config.yaml
head_dim: 64
fused_qkv: true
inner_norm: false
expert_mlp_ratio: 0.25
experts_per_token: 2
layers: 8
kernel_size: 31
residual_init: "none"
learning_rate: 0.002
beta1: 0.9
shampoo_beta: 0.95
lr_schedule: "wsd"
Rows from block 5 of a small CTC audio transcriber, named by matrix and row number. Rows with one number within an expert belong to one neuron, the router's apart. Each number is 500 + 50 x the weight over its row's rms, rounded and kept within 0 to 999. All counts start at 0. Numbers have three digits each. After the name is the row's rms in percent of the matrix's.
Before each expert's rows are labels from the 100 clips, of 14976, where the router gives the expert most weight on average: "strongest on" is what is common among them; "loudest" is the band of the loudest frequency at the time of the peak. Only what is clearly more common there than usual is listed. The data: short read English sentences (LibriTTS-R). In brackets: how many of the 100, against the usual share in percent.
# router: router (model.blocks.5.mlp.router.weight, 16x256, trained with AdamW), inputs 0-63
# gate: expert gate (model.blocks.5.mlp.gate, 16x64x256), inputs 0-63
# up: expert up (model.blocks.5.mlp.up, 16x64x256), inputs 0-63
# down: expert down (model.blocks.5.mlp.down, 16x256x64, transposed), outputs 0-63

# expert 15
strongest on: the word "a" (31 vs 12.2)
loudest: 2000 to 4000 Hz (32 vs 2)
router.15 101:554522525402456553461412422431550482484451528530459433562561470472554492513447503395502616606531386459506467542500489551466445424493471486447487494535545550538477448454469442513429514555474488
gate.0 091:455564554533519447554450514494549484491520533479534520542549523459598487580498483598525555513508479469464651541433579535445528353502559641496493541502531506540522542481449448536503499424497541
up.0 087:427432456520469543456544492499536528446477499507493487476497527503398567471419527465457475463484556525512358503521437426585494627531472384521533464428505508488476425484558574428508463573587471
down.0 093:534519513463513472523483373580550469433426488529451414609538461518449467581527503546490487565507484479504529522532531468544511552458518482496538529480573499486468546478348510540539569478587426
gate.1 086:486475360514434509545473468536550518486467461474535482402514500450510558511424544523558557460412526590421418411474583411440461495533479581472431426450500542546483478549466500502432475508521408
up.1 086:543516374514444421515482506484499527457396488471552441398550564480515535592429566542533545456382488575465473492490573443449456504498507488446416426447500492563508569603529501441435512462570472
down.1 094:404427491564497580500490452519520497613497551553401468479529508473506574460475416541485531488445552602479428466431504566478476459464493458521491545446505532483459446450431403573564469460559525
gate.2 102:499478429528532482445445484547488532542472445488429500466573578542463514461456478511464538587584438469522466506421535568465564484482419417417498538534475475554437531466482514438541452505449420
up.2 105:505494539516520496614502476473500543374506515502576529560444440470477539545529482432555477454461511542471492453608442474545478513518554537546504430463465512486583432564556484524488569488492599
down.2 103:519492526480440471375507459526497504480468474561489477480553515564507519493487478501494525503437495638546617546490454496420453523540391550530413498426513517528582576418489527500519497490531573
gate.3 099:513530531475476524537482501411488548492505422501475551522533466535472497534463497466544521497549469506430479585559453483435584473481536537554493414544468482482505509519543571503565508573581540
up.3 105:553519571536512517523451466439552510518436540456492425529531441460551522480492458533515516579524517465486495511558400560428478529506535486542554553474582449476418471534525468456563559547488504
down.3 104:509474523513564530475554531466456405467460534456574539547543408493524466543507535455529564519457523521545445536576509508374465478574474474571489481485525452573430455545570533397472558482484456
gate.4 096:480494382459551603488433610432521477510483633511414524537529524553595521542592536507480521566571483612496530434446476480511510477442491523455522495480572567519527531436540432551518499496514560
up.4 096:510549541497449518583468479489503524500498395504603462531520471460466507504415477552472469432333486448474425557497471521470526485551419434515534468503449441474446496547536595419529471451481444
down.4 104:505507472467625448512421506450482556457486498533496497501477435532496534589513401548488522482420547543492438498466616466496517451623522509536533516480418524454485534511462457567489510556594510
gate.5 093:498483438403480625504495490612576468449535499516567485524505494495567451500494479482479522454472496497472493498454520539512521443463585519469420511489602612484514377440496533477432534582473523
up.5 090:528501548574589426450485531456501542582432569402461542483536496496428532506550469538493454527432496495551492542568560470448480557509463503451493492504475443584449616466484464502631496470547468
down.5 096:443509537528482341437510562524577436565527497542415455506490537560564489471496516539508424578415503494532485494548457576462531469514482478475472564521502486511539472484548515491467499488616575
gate.6 106:445407474514578494446408457602438504475481572435462537501473472591523573512438435470515487476510489518474584505450490476494457470462533510594472536504483434477495504522484397573507453538562561
up.6 110:575586500502385479533597560406511483493497439547496464538544467421524394485585565527546487429433494525536431536543482542525563527540503505379579465503549560519452490508545583454547556401484472
down.6 098:452506542530426563540502518619444542415451480491560417414490536515562517512595546587522505479538528481529476485523450524513557583470444536578420396432491616504582555481558558488440373477452572
gate.7 098:476511452491453468502457477505548567535483471495471488420590537494533507504532418511526516538505515481581427420541448461464495504515483476542536494490472414549361517537551447522470544521492528
up.7 101:482461432466423516464503554493467441613508637533446458567520476538496467557510536508503411540441523509434504471468552487494441511470407458500485569455561490459587498461461427565540464409399508
down.7 104:445543531440503481536442441497464556482561540456455596532528473461520446438511504507550508505606511555506525428508458577590501450591500547428566583516430453537460500494455514505512489458495466
gate.8 093:456543465513446596473446517496683525517560564492488557553587494512523529508405591519547446472500591634439464408483490456478476524486533489529482534458485545526643497556469561502521546532512496
up.8 092:471459464526431559497454606424565536566539545469441548460579482534526509515445595512510489476481601616478397498522497453498510526539492481553507466448480512467582444513468599495468509494480464
down.8 094:455542528472504528503500482441511464466447488491479530514551445516542509529452551547461576387487525564469516406529395464609508579439516482482494483477533540409458573463498480534437540527481497
gate.9 095:536552553511470524540537525522413490473462477583495530546480549431462522548520518503426538514508442481556453516493480409511514539425450568399462439490536561445520491550582551509548547487437465
up.9 102:509470429476445575533566506474603385500495486548565477505499567517478516446579498537550506436537481463541499479516556338404540461485475524430508366441559516445497536569574535515576483468526491
down.9 097:556560441374487481429529511494355444554552524513485456472447457521542510484427581371563479506475385580579468494521502496470530466492550491509488491555505498427420487528508507507613523585446519
gate.10 104:545496521499482503493559532503535582579556536511438593521429504534501565536415562445536511449482459575535401523495609513550397520465443499524545439513447503524567549426571480489508464562452487
up.10 105:501424552437573463407558606464523509540492535478490544397510499507572408525530480504436450491396546494579457651489536524407457655474577496527506439519494495524533512444475520508468497462389498
down.10 099:494418572484492498501520490485467474544496567462467421487428566516531481566498491531429424519575542492608597633440521528490539473472520606414555461500440535514441489486527535554570471517543493
gate.11 094:534454482462496465537431434433632484514453506522512582503541476579459480434464480547565456596561559461397408378531482384500493562623500534447501495453458466403576555514591466509466421606527456
up.11 092:485515488431502601444494576561377497547532524490497427420453546528460504484557467433448578432418471582545483450483500606477429545484476526500492529502467450525540483491427595488541516429383533
down.11 096:573523529511444556489527333511497417515451472453480465549465460476499508425427516448456545432507436472523548405494580465554428464438546601444504574577510519551487502510434474549490479571535422
gate.12 113:484473535510527552548527466435394515467511502541505453470430524551473541483580395515526486443548567563528536564423592504615531412528574412486443595536558535482597504509543460500489526432434603
up.12 114:498454548517516507550519438487428484439518518528497435432458483522465628502599425510544468466503523594593493582449577513603498390508615382514461609519580524520581469502554460491496517398415578
down.12 109:491483468538527459602545471406425526478536503557479525548455525482507455469433451476521536462522480558491532547502520490525544436451521458591538601441533629485460481401594542458488505396428557
gate.13 103:545470595507435520418495492539471468536445454536487499607499555467548431548447467447494404450488459489559555492517550446428491508389455529476530533406489480536459473466476563455518559527440487
up.13 101:429531396435539555485491504432566494430508557449582468467459481554462562471498465555396621538505554455489424500516463578534453488560562436448497438520472551465570536482513523528495452462575465
down.13 105:494460468585462564442521512465493585562432469551431477572482557524543471507553429452500518489478572551450516563514532428444457535508554437513555415454504532476520538439493504493440549526565516
gate.14 091:580590487531530482474564482572598497551536527462493518507515466558491539532529457531495498609456537474591528570540522535471569584631531548512574419455418589466421468502469551573571532596504446
up.14 095:538547603562538509546602507538557534455511488478547529448535524561526467492559546548473495515439495475510540493483517616449478447495580539536567515453533583554431492471530529471589528502486540
down.14 095:549549504594504469532471445545542479506453494630485495566582516444526463517526544568506454468497530468498488449518528427523477476469414560539515437475514494540528520425562428560455489468575513

# expert 4
strongest on: the word "and" (28 vs 10.4)
loudest: 500 to 1000 Hz (29 vs 5.7)
router.4 093:485477522482537447497506500485552439489491481483470454390456587528536455454576539420576510457548636529417464404422453535497476491503520547484532451518532466465569570499422539540519419546535525
gate.0 103:519404392498491464404538526518522550482440501499507512621586474462590374461472447537585485440519502516576529535456461530473577489547386521524510546544488476434514454564408507427479452532475577
up.0 104:451532512450356483349545506474519499590545512589552602514535414566484376459536513522514512513576489498471463461468487565516548463540432519499469572464492596547474467462490496445458510497580555
down.0 101:475469546480567506526535512559323456503519530468504530577489443524513501435556531497643503489428568534452393568430473507579507546452480484554457438478491508547556548432513431552432480496542539
gate.1 096:450467514494531510402599519506473467515531492485480527475516530618525425528470469477548525515511543495578458513450446504461528588518466506527488551494470497489629482419552527491467555485484505
up.1 091:539484541522511488492461521548457521485424476505429538485506465411467529422500556538500557533459410509449463553474519521468562492435554500440503466648572486461472560500466491511520515491428508
down.1 095:581494485516528468454485523521570480486399477422541452462474408418530474556526498493539535492433464522520567453512463527525532540590535495478505584408400461540589571491445576486615455451547572
gate.2 101:440466573455484459544558443483549480473531535528632429473545561452477542511368515557425493436508483507451472530440572469531577510553548484514471496455499482424501446555470570506497538500432451
up.2 101:495526520399588480473550494472539506539503525512615439401484517542569488519458502590463472531565463549449584504483537432529497487485497440543505442412483438498524477537513514505563547488443412
down.2 101:522433556487414552500524475546472577442408562563488427461525480346429534506570525506469460480419502409476616520472456438484556457437518574554489480534438422485486585558409503597542481428473569
gate.3 116:413444488461542595533449514461414468491514486429447480538605606454490490438488468520446534461468565523507537458540511421512570480556467453556547450446482419408539539504513466614463470483642511
up.3 113:520419582454449508533533393396518580431579437507487535503482501500538465494479489565505551561472495555483478439503466577397550496375547526539536543547467454459606496484471493455527500504454445
down.3 107:517495569587550486519512579466521464544540469501509540449506593532528522595486454505547471488549416491527463549426431529499577537520502441460522478541483467470466427584508482449486530472513452
gate.4 097:520526528494509568444604505559470598526393527499521482552587515533492533498489485507474461605475409430460491440467440457424422553605432507485506436564508514487463438497467437494521514447497534
up.4 105:502580476492535563448555536541552572565368540522546470561563479565448543437534440464516443601515441436504476435461483508451491605473398495379486445504424487536426439574511524443512555482519530
down.4 101:543542540549605492519508584459462496505544560453548510433471555540488497510523500550449382526365548475497497491450467466395403537525477479454492513485500440481612440619508546449448464504422528
gate.5 103:529595534511536544529528520374476435467498388483491504480527527401544510461532392466528566486442494476471487395524573530515519516488503453504506570618477482451636557560492422507554521450377501
up.5 104:505516496537582525436510401552575534383490459562459461480486610521512484452518532531502473525461441553476475512476525463584445507557424578488582444493503487487551555459545482501534575483463410
down.5 103:551481431444522497543530528529544459499477462551510532472488540460451473553477540491461557546448516457480530546520546544496588514528425495538499459513510566543442550442420537415473529462466527
gate.6 093:450413415559568458520477463520568442580483583506504483489506531447521486425519510429452455514504574574529547465463508555476606472481489607476500494517485521568583495549495458508461511465606504
up.6 096:453464462507557481470465459518546459599519620456544471444514511549529474476513507357447395445493526499600544437495516526465530525448461551535550581531470502558578480564482463427421542465622492
down.6 096:561474427495501504510574490479492494398469530515439441523452426448553517445483416519494523573452450479467396434383552454495473451497493465524531542489427437414485520556556398518532473500515606
gate.7 098:582496477568431520494506606495506503551510522548496512411519433444461500529507530515585447511465484466548571532434525535520437438522474447516463591517578571580559574543466556486516531547604501
up.7 096:575493521466487537439588576477400535508514557514547457460439498433567480549493491502550417518477509519502488503503441580496450487489450447508461558441581516531570469522517431386532498543537461
down.7 098:415505588560561524468491483481471567490460449484468487589599557510487528430472511518441508454450407443477479414484546552557419489406549517508482458527564432528501473639471454566524518477584460
gate.8 100:543489589513539460636527470513531495486440522446428456472528536413534495481561594536394401477457448509582418385407523626557496491506481530478512533393534493522423444427427400469472526508475494
up.8 097:535465530532408489420506547439483470489499513466559504526445514451552519509339386548526618558541466449523460509550450444493403544487493521462494527507597467384495500522446507498489490522436595
down.8 102:527577431441437541474470540529547508553549518495536496418490518471519475552454405547590488519488445531497533445431476402483418542462504491528387412450512679506469462556498573528505497584475483
gate.9 100:548508495574425488470449502459584527558523543547555438555467565487527466503449392427519495528518532607491541491510488525541540599532465455448515472471498488544391536488535589419450471470477387
up.9 099:565527470562413512509416516456606490595543549546573437564420566510539501527498426405527503499545528610524520468500489486554520553517494467454512465471528495512415539513547591454473441457462395
down.9 103:510428483505524516452518496498439522507539491440506481470548489577469553457477518492451549483563521469534493643446521514474489460596514525425561553412543473545616498521487499494425400506526500
gate.10 101:463567495511507498389464498530522471492531517537493396523463512549397506434594569508524506575487545591529434523528508538495536517511511450511464503572470420470504450544463455454428584621462432
up.10 104:469461479537505500564526552456496469503432573525506574462564526467577572575455441456443451490563480467470502457449498495513489479454521523533561430485463573514486506471495576508561525415600542
down.10 103:486513508410483557421489556500485482408521507427444494520553596534465463393490497391485447531557539395554479550532512470566434381461432495514441549568507416444553512614525608443491582534552489
gate.11 100:510460556475479432547469432436546454526575471458462456513404537559532528547576589398546454423587499524553468461480391468510424517441501510448504418477554532486461573519516473498536567492508600
up.11 100:449501382520622543480492526596497503579474497578471504502476555484424503433431423436460667535538560570416446500541545485487458516466519507488470461478425483468521511546522429467588436533502395
down.11 096:576575558488525491542595452413480509534547471581563476505527495475410444480513504531481651490535543510480447484471485471486537420507534522517482517612507394458590447488509433429456483496466506
gate.12 095:606503484398511453646435546431512486431511502468521468476454447436460426491511537535515508487478480490480491480534548439486426470481445485434473462490520532494579547488503405552486605505475442
up.12 097:531472491520452461591432495429533404405483477506509480475474414415434497482520504493527521449404458510443514477507464435438429464438444523440499433568546554506565550511517450526500525536458443
down.12 092:540522450480506493551512558591460424478470619496438496473509530414469410476462424510543512432462570428507461457469457491490451442433457481447432505552437504505401564534473470468493562470459576
gate.13 094:516496546528449493454535542319565457516534549480518444507477511595491459485520540475596499465510579633589462546507436469452445424442416471500431497477502544457513334451504489525438540512510419
up.13 096:478538502491487490481538485610476466483557505545560517515540450433500518518518506511423552498496427420513577456459558454505513534526579505500503517503517510514481667467487485431518472461501584
down.13 097:552461557535530449491505444563565513402470510562508481479496509538450473516468526584429506507474491463510536531448592570440411462476462498503493550522635510478519528537518508399575401513476523
gate.14 097:411546532451423538504526514566537461484464541445427550538547442422483430455443554523518527497424522554489483499429506569474495423540581526576513418470432370485476502515498552554562434506479570
up.14 097:545468377559516509598491467437424514493568496481620479499478506485479604492421569462595541470594463578463432607532563451453481573586472515547551550593517495453500462457487481494401577391521470
down.14 100:468464479515525402454511484503520524411517483496543489570470461488552546448501536485471579545466434576415521423511504554441518443566449498452547508513440521454593506469478465431481514471423535

# expert 1
strongest on: the word "she" (31 vs 5.8)
loudest: 2000 to 4000 Hz (36 vs 2)
router.1 110:457460565500542566426498478552518502471456535548426526560584466464484534504491488642466516497550485545525488493408469524502488461454490433496485512534449605424505535495438457536474517504507429
gate.0 099:491521528602477559392507557476511417581519490494507429520542522488491560486399444494453412497504560512483522416473384585475563520528338516506425505504504489542533533527471542545425400458502441
up.0 101:580491432448473410549496478509514582460459518402493572496496515567528442525567554491536578526480468445518449503544527439535486507498620468461524462530467495459456519442490453436579531569522554
down.0 101:585455579444514508525418469563597601541399437543609479490527487482467580561479585484527530534489452467521526588475490551434446508588510555542491518440442573430579498556501487488557530526425548
gate.1 109:513467572493541556488502472573497532505529548498412462524455515573432484444603488546484634488524552500454570300503437443471519467494528479458486448488450410454564469477513454566471488453482521
up.1 105:459484540493534557562520454518555496523471541570461482528482541579389471508622451530477605529508513496571522420504463497462539447508544477447512494561420464479571495474611425510451480416484524
down.1 102:467528491584622591548473444523546549496535470495423606593462459502393544560549469498543540530532577481497350461518504482426429488457472470553457489625482478486473493533510505470369513496561446
gate.2 090:414403418489498556454497486479412424441505545458561552517437489444483527442457486522437489561469482444567504568535462523453534617501448473535416626473443628514496510466549461417448529572526508
up.2 091:597589460580497442487522497539561505522483526481530517525470510571537495516509515497510574468530538503494598482497582504479533513505529551588487510544540501479544524384494527575527472490438418
down.2 096:465503501583563440453493520522466457564494522537481442489513481527523592546570532541482534502439467441508555561551580566505558450543461581473535404503525594440541382525435504517498506445580532
gate.3 092:551509512396543559435524423462645442583483549478458500549535508503371526443579495526510566439569472539588519562562490444519465564513528467486452478560469544430516486430528508540604558556494428
up.3 102:547558523491555447475416510481551510540476362526486465479503461440475474498487513487552384537502487524483439424487450489492529454373498526522569441441578512538485474513566507470540478501518508
down.3 098:540462538412615509467516532494462525461577526554483457517567509523434553438536493443519477528543586482420568533517525398497574461549518424557490477522543600533379466487528579482503490462437479
gate.4 099:502494496439453573574508477476541487467388542645465536512488499543492625502473528486531479427514502517498592487522413465521513497564539597454473572538579476507519502462584479431494575490473591
up.4 101:529549547472551557380465531512552530407539509608492350566538572384472461577491507425522520501565497439520481518498534537475556494588555501459496474465563547561504511451648577546502522530468520
down.4 101:513423566428469540428518510505517509471477437478554492478446557486476448426478491473459473533599507440462530570499473361503509506537451516413526515502523499489460535582522408451533601498618548
gate.5 110:547532487484481500462498421466459497450477423399516488569575461522489474590454505481513434550510504543459553540577483480467438559544560615423497477535558506508491532511434518566583449383433510
up.5 105:480409470512452456481496589515534547447531527589421561455399532531543420398481483513527558492510546428529453529489425541474600541508437384486454496461454434445481498544455420415449577494579578
down.5 106:562429413453592441427562410568479563504592535569474511514366391514515524536462421548519515386541464513399508558504544464552537452481532521516479457428523397505516504492535483461579489469534522
gate.6 097:535507451449482550470436490498389582504445485514490498454475517541531557569548494535480565440556591557430536513516493581509514531550539449528566474388574400559488562482479552476526509519526540
up.6 097:527554533515453487496588496611514505452546523482447510448497529456573503573473585496488495438550484511464495486536516518457415546401430547501457401490595410591574498480461418397497499425560501
down.6 098:456598567442546494426468500477478494585573488545490545491529466494472585528609434440514544507590567491532439566456445475569581522490478526494478466442496512441515487509416512571484589505587459
gate.7 100:451532546515491463484421489490516560455490547522487558485518460512519464410518453472553575539564440429447398524528519448489439556428497480473527405540385574456548534499567484492463431566445569
up.7 110:511504498452501489490515457616494475511494526587637459542477442582509488585463378487457557626512547445450493484587446499512490607445486551480560545445417434454507525538470494504511444440496539
down.7 100:475535465449463504506565437440446467549557520493436485548505546473444392483490512591507452515583574614521501506472438480555485454408592571541441558402536612447514508548465436445548481568588497
gate.8 100:458440553536527521645546554369522474459520496477503512528511578460466524504574492524490533465524515548517511556540480492517507535450450497438545527496517458428461519578521469539481508495503490
up.8 099:398519585518503511626546516344492504488443542475552500530527525448492564412537486555509529428551483598575454495485508525519535569491490485435557498491466509490475498559494418511514513461546471
down.8 095:525465479504465524468542443568521565452511474498406486627426559455512448556468424431583429559529515487576550536462567465533548428568520523489494481423465464470510525611519411483456532496488523
gate.9 092:543474426473568515491464475521528491476520541506493450454523410481444508456543561490544502542550482608415475476542511455470474516491522471519424478531485457539562513572427416557606503453533481
up.9 091:548523606534573530427513531481452449565555541493541442490502590524500431445597476551482509526551519509463491544438511501377467476522471436430469420597434480484520586500459451452470469496502520
down.9 092:419555491465502441514398492509470540473485502551552443487522485549511403502497478505545576507559507554506465528493483513491486399463511452511571552477524477589502564498538481496570504495530438
gate.10 098:481516563483497501347561509547560519553501451471537590539573513485539501477620465504597568529460478426538459468475478444475557433517408589383467391549589592532517509496492527564470530562510418
up.10 103:444511560515467515390575568525495546534525563493591572495527496430473472543598495538533570451363453452480433545501467464522417543508425497448526411474538508514556477457488485514465458491576498
down.10 101:525510469537453500469495540451489440521521506454493519481511539495458440527544510517463527577481400552510485462575543435471543455553658479491480453566475548568419521526444507474452410505424524
gate.11 103:526477431467545493525571533462498442568545524474514487427558481465471537555499541499471436537520479377526415523500424544620496447540636523514464500476512467460504518587389567492449503478470543
up.11 102:459434487563513529476477501472484584518515470531488488483470556462562421503568510511504500551554457479495444539513462520504464545484440488457458456486519588515373523448559566468592534517454537
down.11 104:540543574406501533439443508496486416491523438456495490507500524606517528492589546423516471403451510479392453493493573485474494600576513583471510517558492474509466521499533548619530528480502474
gate.12 092:467515552546475575486465458484517460569440492565458456613547489557521469501536514516554524456534540538548401414528490444489514578567548427471526488409511499490427485443535439408438646540476615
up.12 089:453512522562529529513497477497519500563436454553392447594539549583528479514586517517517444492476600591477452452500498435505497520607507410448522480409523509459443528506517443457407614478500618
down.12 094:481530567497566560462536475545552372432552368541408486480537494489433474400437413555596480502477571544521486504518467506494577469446529409558504450524417500373430507482542489419523431603441493
gate.13 106:422510482492581537511468479518453562495537546605527463400464467448457519495577509589486550512445390538530434508469557440470496506521498425537511520432561551566540492478543517584491498521475515
up.13 102:535490546525482378550464471515561467495469508413453542588558497552469587492399504485483402506506534482457549538497465545443527502444516590413572457536435442424461485492468482475445472515424479
down.13 105:556484457483538506580451471483467630457407511477476598503436511557465554591549545452532432457518516488487530494479493484589530539528500466561514406511456487501491566547405532514460504420500446
gate.14 113:389443527527512545493543462531519460443519474552558442517541565506458534594481464465368531477492420504471444560462413575456536528502637517500523473620554484482468521531535521487377464491516503
up.14 111:511582471459510489547523470542448455565544538503536537485505465533532445436500496489543495462538429527513458393688489399494477505495563511482507445355459601499486425478542532515499511490536496
down.14 104:526425409521492469514478480425538463595448531534482479455571488560478580440560583474406618480516546437570530569522531559630523515471485475498495561508525512539652483485501441599492435503506538

# expert 10
strongest on: the word "was" (56 vs 9.7); the word "this" (36 vs 3.6); the word "it" (35 vs 12.1); the word "is" (33 vs 8.6)
loudest: 250 to 500 Hz (42 vs 9.8)
router.10 102:561500512564495533508510478538568445500493489528466530493492542544487476539506473527471517547599548437564638534512402524492489512609579456440468559476470466458483554522441586409499466449506458
gate.0 099:522501470618436506555494585448517508399572532419410508439525475549476522485483547540449612560550452520470455507538497436519522501500527532540494535490600422542496578553571521461474453544518520
up.0 104:503448540389665446513458389539529583569464514537557554496500582470482477518485509467577487412500570502531556447420467565518548493523496454454583440581465503468524402509444481548522508433507503
down.0 101:495465487598456537458490583597531541490508510497499503504631484501559465510536456594523473492452602567441458522464575438541513488512530536514498511487455545467481480487522468604458476459596489
gate.1 093:470568440482456575493467524500490596514510504529440448485452552422474446541500372435498509490375582517511515455525554489476485587490512477453548504495446481576466468486599489561499459526411454
up.1 102:544393511508569432511487560516455404466523448559551483485499470497429510486514547503498488507583456545529458587533513492545512319431457432484516500468449561444491520463505532465543513528495525
down.1 103:541342471567465530496517440499502417468529471496562565467588550500555563508463441476512481427491494580555460552484479570508541493489405487430524565412502437551487589529549440493448494474445454
gate.2 107:474432504438577541434426456391518458450463500496535473503526500395520497454540451521504535562453481506453463504574499454517473529538529603532422489502550476454424525493523502567376501546544532
up.2 096:538593470607480494480539516553489541573540457516445468479467535520528425496358480537510502449548532518546576485510509556465506486521466381533503539520443469476594527564473510407640529511448452
down.2 103:524423476526454555515447607591459449478514454497587552526499553653521450464465480582560444517507522527437532402519560513508537470526496399572534477460524490493406546464434541440517517497498475
gate.3 098:472437498511600464541435473507499636511550455515540416467376509468499546545500448495517517476478361582503468485482564473506539403479545537531559473513497491562501567487525489549520440525480535
up.3 099:530454439486542505512441551502496575476561528526544435494383504469536577512492507513441494481417431499474485447431505531464520460489526441534547491604442432620507486460459450533549491644478537
down.3 101:576530465499489536456509571507521505505601504483574520546465435483498515539548429433514517435436454575488554513591515501549510486430421548536381507485511370562479495481519466503443530542505454
gate.4 109:524517596442509568598442432425542514455460440563447381527513453525462396507492570460451494566510498496605559549450551519545520508501435495525510464498497575446493506460477537563550493597472412
up.4 110:519511532473516531566482418451499544508488540536395517520537521479521505508383566456485512503568547594604446464480505512425417537485522431477547474529468491483488465466502439589548497562484416
down.4 107:520557518592532589444450469537475435541510511399427496480498542459625480515415447531465459552591592509459505512497545570548510389452494502519495504489592498537477525593531478433601427495519437
gate.5 095:523572457475517504499406468535573523476519533480515504514422485517440432582544465525548475487532551425567501468517525524546481430485505539458542479479523582414412527442425520509592540548439517
up.5 106:467460486507453440517494490546459600566555516434504532513415512464496497422602524521554492496569565477508397553499421483521387566449381522536524512554541502484541489515579490473461483422397484
down.5 101:520490509419446471631388571464524525508510453511446567482534464390378477482470491505491493442481529485563579500434487461503491483452530567591461524509531466509532509410549465514475537505486387
gate.6 104:593523477511612456360505513432582454550456526485570480470513510484531554423570527548592553536446604488436479458496532474548516499579558503492517520474542504546513496581459545523445485448519594
up.6 103:434451505500378532574441535575427495483531520555498519498493497462543429494469517507418468388552442517507500461497444494472440521468497553524459478569471574428520483461553406525503475601490448
down.6 100:477462518569547517525596487469579535429535525418425526541553519406379456435497483538426458443601591464547440447457434452534546526559542484511471495548478471499531552476555470609508519593452480
gate.7 103:509579502469539438461497527539519469418515519559475528523512520581489482493434451501445562481431434545500512492550542434462459526481506442459440592439476449466469541533560539555543555492472509
up.7 107:411496564523439532527440547452507528555478522430487472446498511501550476516566512529515456480523599472498480532419431504503593554518499552559485400529540426496615444458494471442478487535415537
down.7 105:573487449529427555475537497472571418448541465500439483546420423532552508481496451589442449562471514535491511574505421522493544474581517471515533496513511504540641511371538470418533483530442406
gate.8 103:609528509523558468435452501498544431479446491488498470491560554574519480488494450510422523549430541434537515543510502501456440564464498442391537502561449576506584476468546501528566602419486504
up.8 105:543530458467526481425455523512527407521465407427452467506438587581536543470588504495465518567409541516457557516464520533447463531490518448432454461544463578493530468472556478475557565473446544
down.8 100:482503465511487535479558578434504459483534535490526477445453527431466536506470544414443393506514503484543393464484449494508521508431549458617462582403549427609570572547514468435508449480510560
gate.9 107:420611573455438414494583534464480506457521499584541454459536497430496541506379482479504487531520448548474549489442474460580547540507457564495535472422443563579546597516399426470501517503421618
up.9 106:404597543458444402450551542482494533488466469603557511427505511425497536496435449517517495540562427607516540532453443401584559522481477515494522468427429531619524564505408495406519460481394559
down.9 105:481555519520508523494466544485465588443578600430507478571565505510483528594520420448418503470535477557515472431459521458473428528533492543439489545514399576473653481519544525455490511535374510
gate.10 103:531517529527519589557426468477499555401456484507542581534484451574490501568436527537494533556523484418531485419519485540457495462471514431464558533469559495413606605491568568521504435456508464
up.10 094:507471599562455481558456449494559472485481447599533532584512486561526488534402525503544530602501466428518509423501434594507537521445437439439612493504511476388521574486497566523554430551508499
down.10 102:475435541464588489492563399514532532399537542601535538467474492471445544486568484505518568526494527559512516433513589460431505533413423495562550503428504485445594485459526556500410451562437472
gate.11 102:501604494540550513595428436592476552431523446522501504467397313469563470456555355553528532544593473477495554514531488450494546505483549503535368451466414528510487476370538474507432387408411468
up.11 101:464435548524493527457633474434486443484485549479613535453510595496502508507496609530402415549362494598560505524477509501516426447486519454477586527473561566420412526534472563549535527527536524
down.11 102:492543512513536460487459481528552469519624528595435549510507594475528455533463552542516581571440478464457514557470510502477332409505482489570486632421524442546525540477564494469426435430461485
gate.12 104:513492551448491579487464482470408476528523501526608529584482513505551425427490511580532498585528508479453438426584510429426521419494421541585478493466501515407485522478455423515518456500484447
up.12 104:508503426436531523455408537457574471397500423494436521512513495574537429542530448497517498628517448520540512496453545482471478389518493443501585389471491601535434534493543433428551498499516476
down.12 103:409482484386508502559531497512533521481511539514386461535536460444503448486499452551537530549521531563504496449384526523478539440454456499536461520437470528434505483413553444541430513570477504
gate.13 113:517457477488579515463489553452537536501497518515510397537498526492573560451509454595361467509452536533589444480447510479483531526508485485501457556555437508414520535495503495506482431507477454
up.13 108:519531520568479494462424469549520544495538512618526580545584559442397495564502567459613543484595541500447467461540499557471506475489457470512640537453530444466545489508441438443527516505458565
down.13 106:500520574470488557508512548524449498524558451464556532509513527429511501551547532561501485489464467429570485389573451409586536451471507559453477545499533586440508552484509470537488549512595491
gate.14 096:459493503552427448517582449501479474449530595506513511479486547574485502518455477475481546532525545526483555537537442504518485466475573470499554495607486545511458553396451510473650466521475562
up.14 089:426488498531438479533545453504439472437545578450545485442471517598510528543472515536483543514504516522488532553510469507452480433474564453519518489595460518523492482437444489499578465566505546
down.14 088:480414481442503465485485534583502410586458547455526522458436433532545452506434559468509535449418508486492521502589487570437440424598468434471476498473485505520476503479586551554583503435576441